{
  "dataset": "photos of arthropod specimens (BIOSCAN-5M)",
  "image_size": 40,
  "norm_position": "pre",
  "hidden_act": "swiglu",
  "mlp_ratio": 4,
  "bias": "all",
  "qk_norm": true,
  "conv_stem": true,
  "lr_schedule": "constant"
}
Rows from block 3 of a small image classifier, named by matrix and row number. Rows with one number belong to one neuron. Each number is 128 + 24 x the weight over its row's rms, rounded and kept within 0 to 255. All counts start at 0. Numbers have three digits each.
After each neuron's rows are labels from the 100 images, of 14848, where the neuron reaches its largest size: "top examples" is what is common among them. Only what is clearly more common there than usual is listed. The data: photos of arthropod specimens (BIOSCAN-5M).
# gate: MLP gate (model.blocks.3.mlp.gate.weight, 1280x320), inputs 160-239
# fc1: MLP up (model.blocks.3.mlp.fc1.weight, 1280x320), inputs 160-239
# fc2: MLP down (model.blocks.3.mlp.fc2.weight, 320x1280, transposed), outputs 160-239

gate.258:130119119172141116085099143121076137110117164118122115128085089129141126115095115180144132152106137125104118077098163159104115150155126127114114139151153161141138145169109122159132150146157154130172134155133115170095086120114098106096121123
fc1.258:137165151132107139128104100110113151175089109153121133152153090108151141118122134101096126121082124099153141130155140133124165130120127169153143117131119181107097085124116100097126145154148141102130130143179138127149140129130163134097124155
fc2.258:106141129129120112110089079125130123124112143129130149111150113116132128173138126181129178109117117137160140133131165126094144123132139114089138105131139100129160131150125097128129159106112153124160137102072129110151153166113124102138145077
top examples: order Diptera

gate.635:107097116088107083110100150126117137114166138124120125124149116153090107079090104164105139129149108087136103158124127134105106168107128106099105134130084114138135156135145118161120162135160124068083142122151110126094130138082100117089150080
fc1.635:123097127199098135092117101138127111109106104149131127128102145147156132116135103134109119147189094112133128170112106132110148126110092119087152125161123172101133102116131173119050154129116130107114156130125136102120150111120135077150113135
fc2.635:117156124100150118119166119122127101117089132135136102110129088118130129106124156118156174142139114141135125131095194144189121115086173094106126134130156153115125112162148128077110097159143175154142145142115136165140157112141115097125118145
top examples: order Lepidoptera

gate.172:137162125171160120132092113107085161134105184111092148120069112123134119139108131160112135114128123125194120127101175107176104141146152134139153093122155153125105125141128076137191116126091171125130109146150148138141121138172160113089098100
fc1.172:149110165060153144123154147112103085105160132133094098140166127149142140120104102124135095121144148145127134137144137085114138128119138073129091151100105138099163164136134117146114166108163119098150122118102112135124133110117084159154104145
fc2.172:092120111161113127115099140139137103134118127121129136162139150120098096132137117155135188138121116110108110161102161154144113159123131106141108118109155123140128123141106089178118140180109173167143079079154122116131124114109119186123157127
top examples: order Coleoptera

gate.178:139119148134120073105136129128137151169098167143149136131096103128125112114103111142080099102120105119125087110098140123148086123153105062135098138125136121084134123102115098104134102142110104177161131115153125136139096106101157100122139125
fc1.178:073141134119127172153125173140079118121154140140136112167129127118136120123138126148141126147130117147162137128117113119127159122139172177144137154079111099162127136134127146139126114129127123151106145103139096134122149142116134103149159158
fc2.178:113149134160132134135126129118133139157101163148127205145101147160113141157124152157112128111125112115077116095070162128049081135120115133143119117128176099148153122123095093108133117110078204160136145139147150117132104121111095111150112137
top examples: order Coleoptera

gate.174:153143144127135113147075154117170116105128123184124117110142137110157076136121178177140108113139149137129119176116135161165111152092124108155162077138109160142168146136124100149104168150135149131103118173113087149114107123126145130073127074
fc1.174:147144136145131071135105130149145123120131111112123126138160163106129122153171157146148094135134129085196111121122128109140143126147090129124149151116145105117094096117165097134156085101065091114172114094096146079135154121140129109167135154
fc2.174:111138134127115076086133103120129137107089133107132083058095134132100084134099087110118142110148132105134175130145166146130116151101147108082112131122126136106140119159127104116155104168126153143113103142102132152088129123118116188128115137
top examples: order Lepidoptera

gate.177:132141153126152091135121116103077137103094178090118138116089107103153112127132130145095132129114138161145138089096185130128114166164094133131094144097171110125107145100113132183110120124122189128142196175146141123133079142124093141127114116
fc1.177:128138111164121114102129102148159140140127127147149162155141161124102126105143096112168139090133120119104136139132116133154132130101141117108148098157112136155137129124104066050182127118139093078129085122116133134119136146121171152112153120
fc2.177:108117133127173101096120098104150150103125113161122131103125077146105097160089142092139131101121140163132146157124119103138110120123155127094148124106152115118151135155126139110157157084125147155102119148072086148144116125157117149115118082
top examples: order Lepidoptera

gate.625:167135128134120109143133125136145139127105168135126137104142105118160119133141112145123069148092100133118108105105120135128116136140087135168078137102140163071125137112117164143096130187139154098149149148165117139145085120130086161108135093
fc1.625:112108129172136120059131119104086126084100162151133137133159141145095125125102152133097136165128155141126125086139119101120143106105131147142086173124146100155139098104088131188179107130164109091150114113088140081136169107151154129153145120
fc2.625:086168114136130179080120119128174117166119115128138115119132123140152137126154092169129155115141105091151099133156163138127125146144122147129167113120108129135124131101138092097064136133094183122156155153187083143168133088118132100136142118
top examples: order Lepidoptera

gate.706:156142128100127095079109122121127117122138077136101115114102128145172107132101149147089123129086139136101139120089136079083134135100096153139143142108171137168131114108102150172111162122091166129150145157129123111133092104143125125110119119
fc1.706:161121148150150103168116105143157126131133108131125134115124137113144118116139173119171128114122103077111171150141126095130193121067126112121104125128130117107141104125091136103101142100137151146123123110085121078114136134118146133139140043
fc2.706:099072161153116127114154129123105138139145122150134150097113135137180080135159116079121081128127114082126156135120129086140089101159136130126139107103125122120096136115132108087140121092164115147131104097123120158105108126154125117116154131
top examples: order Coleoptera; family Ptilodactylidae

gate.701:127147130134124127175075141115170132128147113143124152142138099109128129114134106163118079113086127174103123110111111118104138129105086126194095118128130105137139159130114106113086135137126138161131136129169113169120100163117095098110140118
fc1.701:127136181108119144093128137143119126125091117125139134137098135155108134103116151114103144133134109119152108106144123109147128119110188115128152115145113171151109106108098124133128143121147124120111133118091108144100091118132142145098123081
fc2.701:141129127159159141183139134131140112142135107139112141118147155112157092178106121141106081119075138111129124155129160096103100084122129118151136119054122110147141186110146070177144154148086143145125158141179145136125106115135144119144115149
top examples: order Lepidoptera

gate.452:178159107123160132090167100115124117124114152114118119172179152128138118093116123120110163111140119152120171106083123155145121143131117105169096104104132158109176093161076147151156110149136157134162126173142103159106107123134116143114140119
fc1.452:200144108149149144119119113131156127099132115129107115153153146111066106108136159128162141135147116102178119118117144148164114180143126107138131129179092115091125108139153136137141106163145114111141164138132156152123155145129100176104108120
fc2.452:132098123150140147197102122130142129098111118122102145106123159121131201125171161143141152123144119134136100147138106114160161127126101151170128139134165158117117093085136165139124126139077129122132166109124141147132149167156142081147100149
top examples: order Hemiptera

gate.307:126092142121124088117112157154191100138164123092091144131135101120137097152159123158091146096112115108140123149144128149121108104149087148136135131111118122117123150103162102126146124121115107085130119109185122102087160120130151101134161088
fc1.307:146093117130135153118134126129186137124143068037065129160140096162142163141116127125116120105119103118111142131117130102096098103133131140118142145125129138122149127135145118115112104108136117143148122110154133119101168129136159130167127101
fc2.307:166132156184166069110078125139098119133123141140084128138146161159141082130168124191097180140128100067124084123142118105128144089119101150166093164114128165114116150098161114173159099089089131109116141092171179145136138156154141096124128092
top examples: class Arachnida; order Araneae

gate.409:122131142140135136131120189131092132127134111131110133140127125082094112128107132142143157153145158132179148150132124127107105121154121125175133141104126144179131121139162126146153151091090195100150132109117138138119119149119121116137127106
fc1.409:147153134079135126138094086135082120155093122100109088134121120142164131141130147140083156097123131125134143149152111094120106155128125150122130120144147110105118130095066117132104120138159163146122129146083072099116115128150156172156064134
fc2.409:124119128088156141140160126125130140111103114159124129096103079160138069138144166157044108161094119079098104109119134133138139091137140152193130151137162134122107065149091116142095090144119176113106096112112130121149169105129108121130128127
top examples: order Lepidoptera; order Hemiptera

gate.149:145158142163149135077137171103140127143130134177107142118137093120127130102127142152084156105109102093128126153141190115138108106117120077124127108104103136085158135138133069119083111110144143102116158165134162159122131113089128112113122081
fc1.149:136101126111141151146144121148098101110118112142130088117059154148134129131127121132138144119104106085111137113126120111123141124186129140094132127177203127146147122158098161138126142115124133127151124150089111106103137171143104067123123177
fc2.149:137114149125142142073172139098114147167120111144110123111195147167115109124155141102091149094146099091114135121098132176130158144110139105120121113168094136121119124142135130145135118104103172167162105117114143144150141119121164166124147109
top examples: order Hemiptera

gate.732:135106137138123102115103115150134128110120088106118107149102047109144119149136126150084127124108111170087130122102110087112096104155070131117131178144148129124126145147152182142125093134114119161141140114122137140134129116139161128093152133
fc1.732:122116123150101115117132110124134105108101123141120107092108088136158115190102098166094055135139167169145126134165125146095121116150104146122143126117141109150109176120152168162075122105101120144128153086144147108132160107110156147158119155
fc2.732:124103151087100129151100162195150131114128110103124102094118131090114184172130105174147093091122154116139132145178112163121118106130115138090153150169110120169096151126165115120113090132140109099097162078134133105108149114141096156092145111
top examples: class Arachnida

gate.530:098098144140126090144109115161118157123157108119135141157064080099121121137131133145162131148123116126133129125124108094177198170117101130155139141154128123092145141136162146161117127095104153134122104122143120132135157152144158175131129101
fc1.530:111156188104106142157141070156069101152100110127139088115179121130099139128141101138135107133122145106114124158116123154100117155129102127115120119160097133148114139143112121122162165099156114128154182130103111136125117146120121157150125118
fc2.530:143137112138116170094094102127088123152064138151163179116115123123118120165098149136099115094107172166135099098123191145095096177132126158080124143111140115147146083149118118131173116141119171167133135145159114129161123123141134120172098117
top examples: order Diptera

gate.39:141137139126106093070142120163124129143130175138129133139128134117128095138118141144090143125122117085160132160109140135150126155099089085167135138075126139099115094139160096139121125127124152137145134173220151140140134075135147160134089107
fc1.39:142143172148141151135106137090069111140137158130136160095128126127161136137108084129160099173128158152123126118149120171093097140108139153133148128129155110123132127140106120140181155121149090145138111121115128158134089168123126087135143122
fc2.39:141139141093149143166125107107100127116143148133149159141148154138124106153111131063146166148102141094087134121157137129144111123161137177182149159131086145100118106129097088145108139124132160160187110144119079116167111130126134097132142134
top examples: order Coleoptera

gate.423:132120174136142083151110139089108116085127129097112156119115107113139128124173138140124177140097148144085134104098102115118164113135095160150098133099152155146138147120144142158164154091092143134125146127127147108121101161120137041151152112
fc1.423:154145117124110139175120100137139152122119127142120112134177152140141142132125124123144076134115148135107155142115110110120107137122132107124168112145151150124113115135097140112140133177168124122147150114157132173143136155151112144110158124
fc2.423:120143117147117157129116075085135116105128107130147181118144151129147187116147168075172156103104124131132129103116139066134108100127140141107142132114139120154132088140108095085146119124111123194132126125065094123132129148156122097128131144
top examples: order Diptera

gate.275:124182152100148098134118114145150134144167165123123080122128110120137111161120125121091080093158156144147116134087165147105151131117149085170131151153149107121115190108148110127085111063104132136132119133140148085148126113114131164128149082
fc1.275:118106102138093130105125146105100142136114112130146162111185149122154128117124075140131097133108151172170122138150139187158167118083137141096138146138102092128143112155135109139131156144140119122105166153073107167095152136119111105140135220
fc2.275:117104103141125195157100149164138121132132091136146162114101152105120148164141137166136123130101102094133098141088172129076126090215159139114097108161189152099127119147133090137153095167112174205110120088079160112117111126111121103141084158
top examples: order Diptera; family Milichiidae

gate.450:107129154130160143116096125106125145103167112144129123141091108113141135168133092169097121112118123067133119137101101118115138122171123117108105142145130107128176139105140069132113130097137172140130173146063158150125142183124114144149097090
fc1.450:168111098133141130113135131160148111100124098097111129141177151123138135094109156115144140145118114150078143159087108092155071130132112152155139149130101166072133118100123201137090134150135099120115152130139102115144122136151147113131156108
fc2.450:159123141136116151140161152130120103093109127116160101072144132119179140130143153113119117156119155154180104148123143114139119128133157152122102116090151089128157104101133094117119136133139210125147117104101104116173115113111125109176146129
top examples: order Diptera

gate.526:101106140126121094145166132090139143127126131113106138102161072179125120101095086123117122106158127132152150093144115158098186130076179115111136141138144132096142166103117093097124112099153147112108140130128127187111174157136137078173115086
fc1.526:122143143112159201163117117131125128154141144108080154174121146168120100111161125158105103109094102125118108126133154093172107153136100131188116109091131123123094165117097118159136193124133112094115119108168115108126113167125128137152151159
fc2.526:137108156139094134168123159125137169149137124085119116139167145153135101105163104090156140132140139131099123140111127133078128140116128133137137148129142135148103153119133074130120119105152132100133197085147127117111142152126136100138124135
top examples: order Diptera; family Muscidae

gate.59:144120113133176094091098118131144152144115127132087160141130065143100104086095132154110134115126120134131134060120167145132123171167138121098116153125134145093164127150116108163162112153131142155133139165146142179129115156123113129084132140
fc1.59:103126128198122122130131151157144091129136101144146144148161151105149139179145131135079133107107148169094121113126103120071086114166043124115103126141125113151160147073146128165138129126108108068134114117119111130121127108128108177143149134
fc2.59:120144124107127138125111132135065111113088141128121164126092126129114089158153151110107123175094093160141141123136138117118129129120127142151122106111117149106133077097104112170122074109127124195146100140129136112163157090155146095143119114
top examples: order Diptera

gate.588:121068176132122094144081141094138129105089141112108128104080063126119105145132116169107151104151169132121121074141123184128157132137104164119132122136155141155102174117141118162115115100101148146105185120160139157115117158146119131137131143
fc1.588:095111152163121076154092121122138127135108143130121131125101069126114133153169143142091152145131135144112110118124155107078146143127106129118143140111121133133100112107136101188102102152107139148138190140165133162130143133141115165157119182
fc2.588:121171127163138141156122132135121134118133154109121133116121143101105059101129095196123144127110139123131142063149114095119166153103087158111106124150139125140084176091101129125108121195113186109128141142135157137096100112137131139116119147
top examples: class Arachnida; order Araneae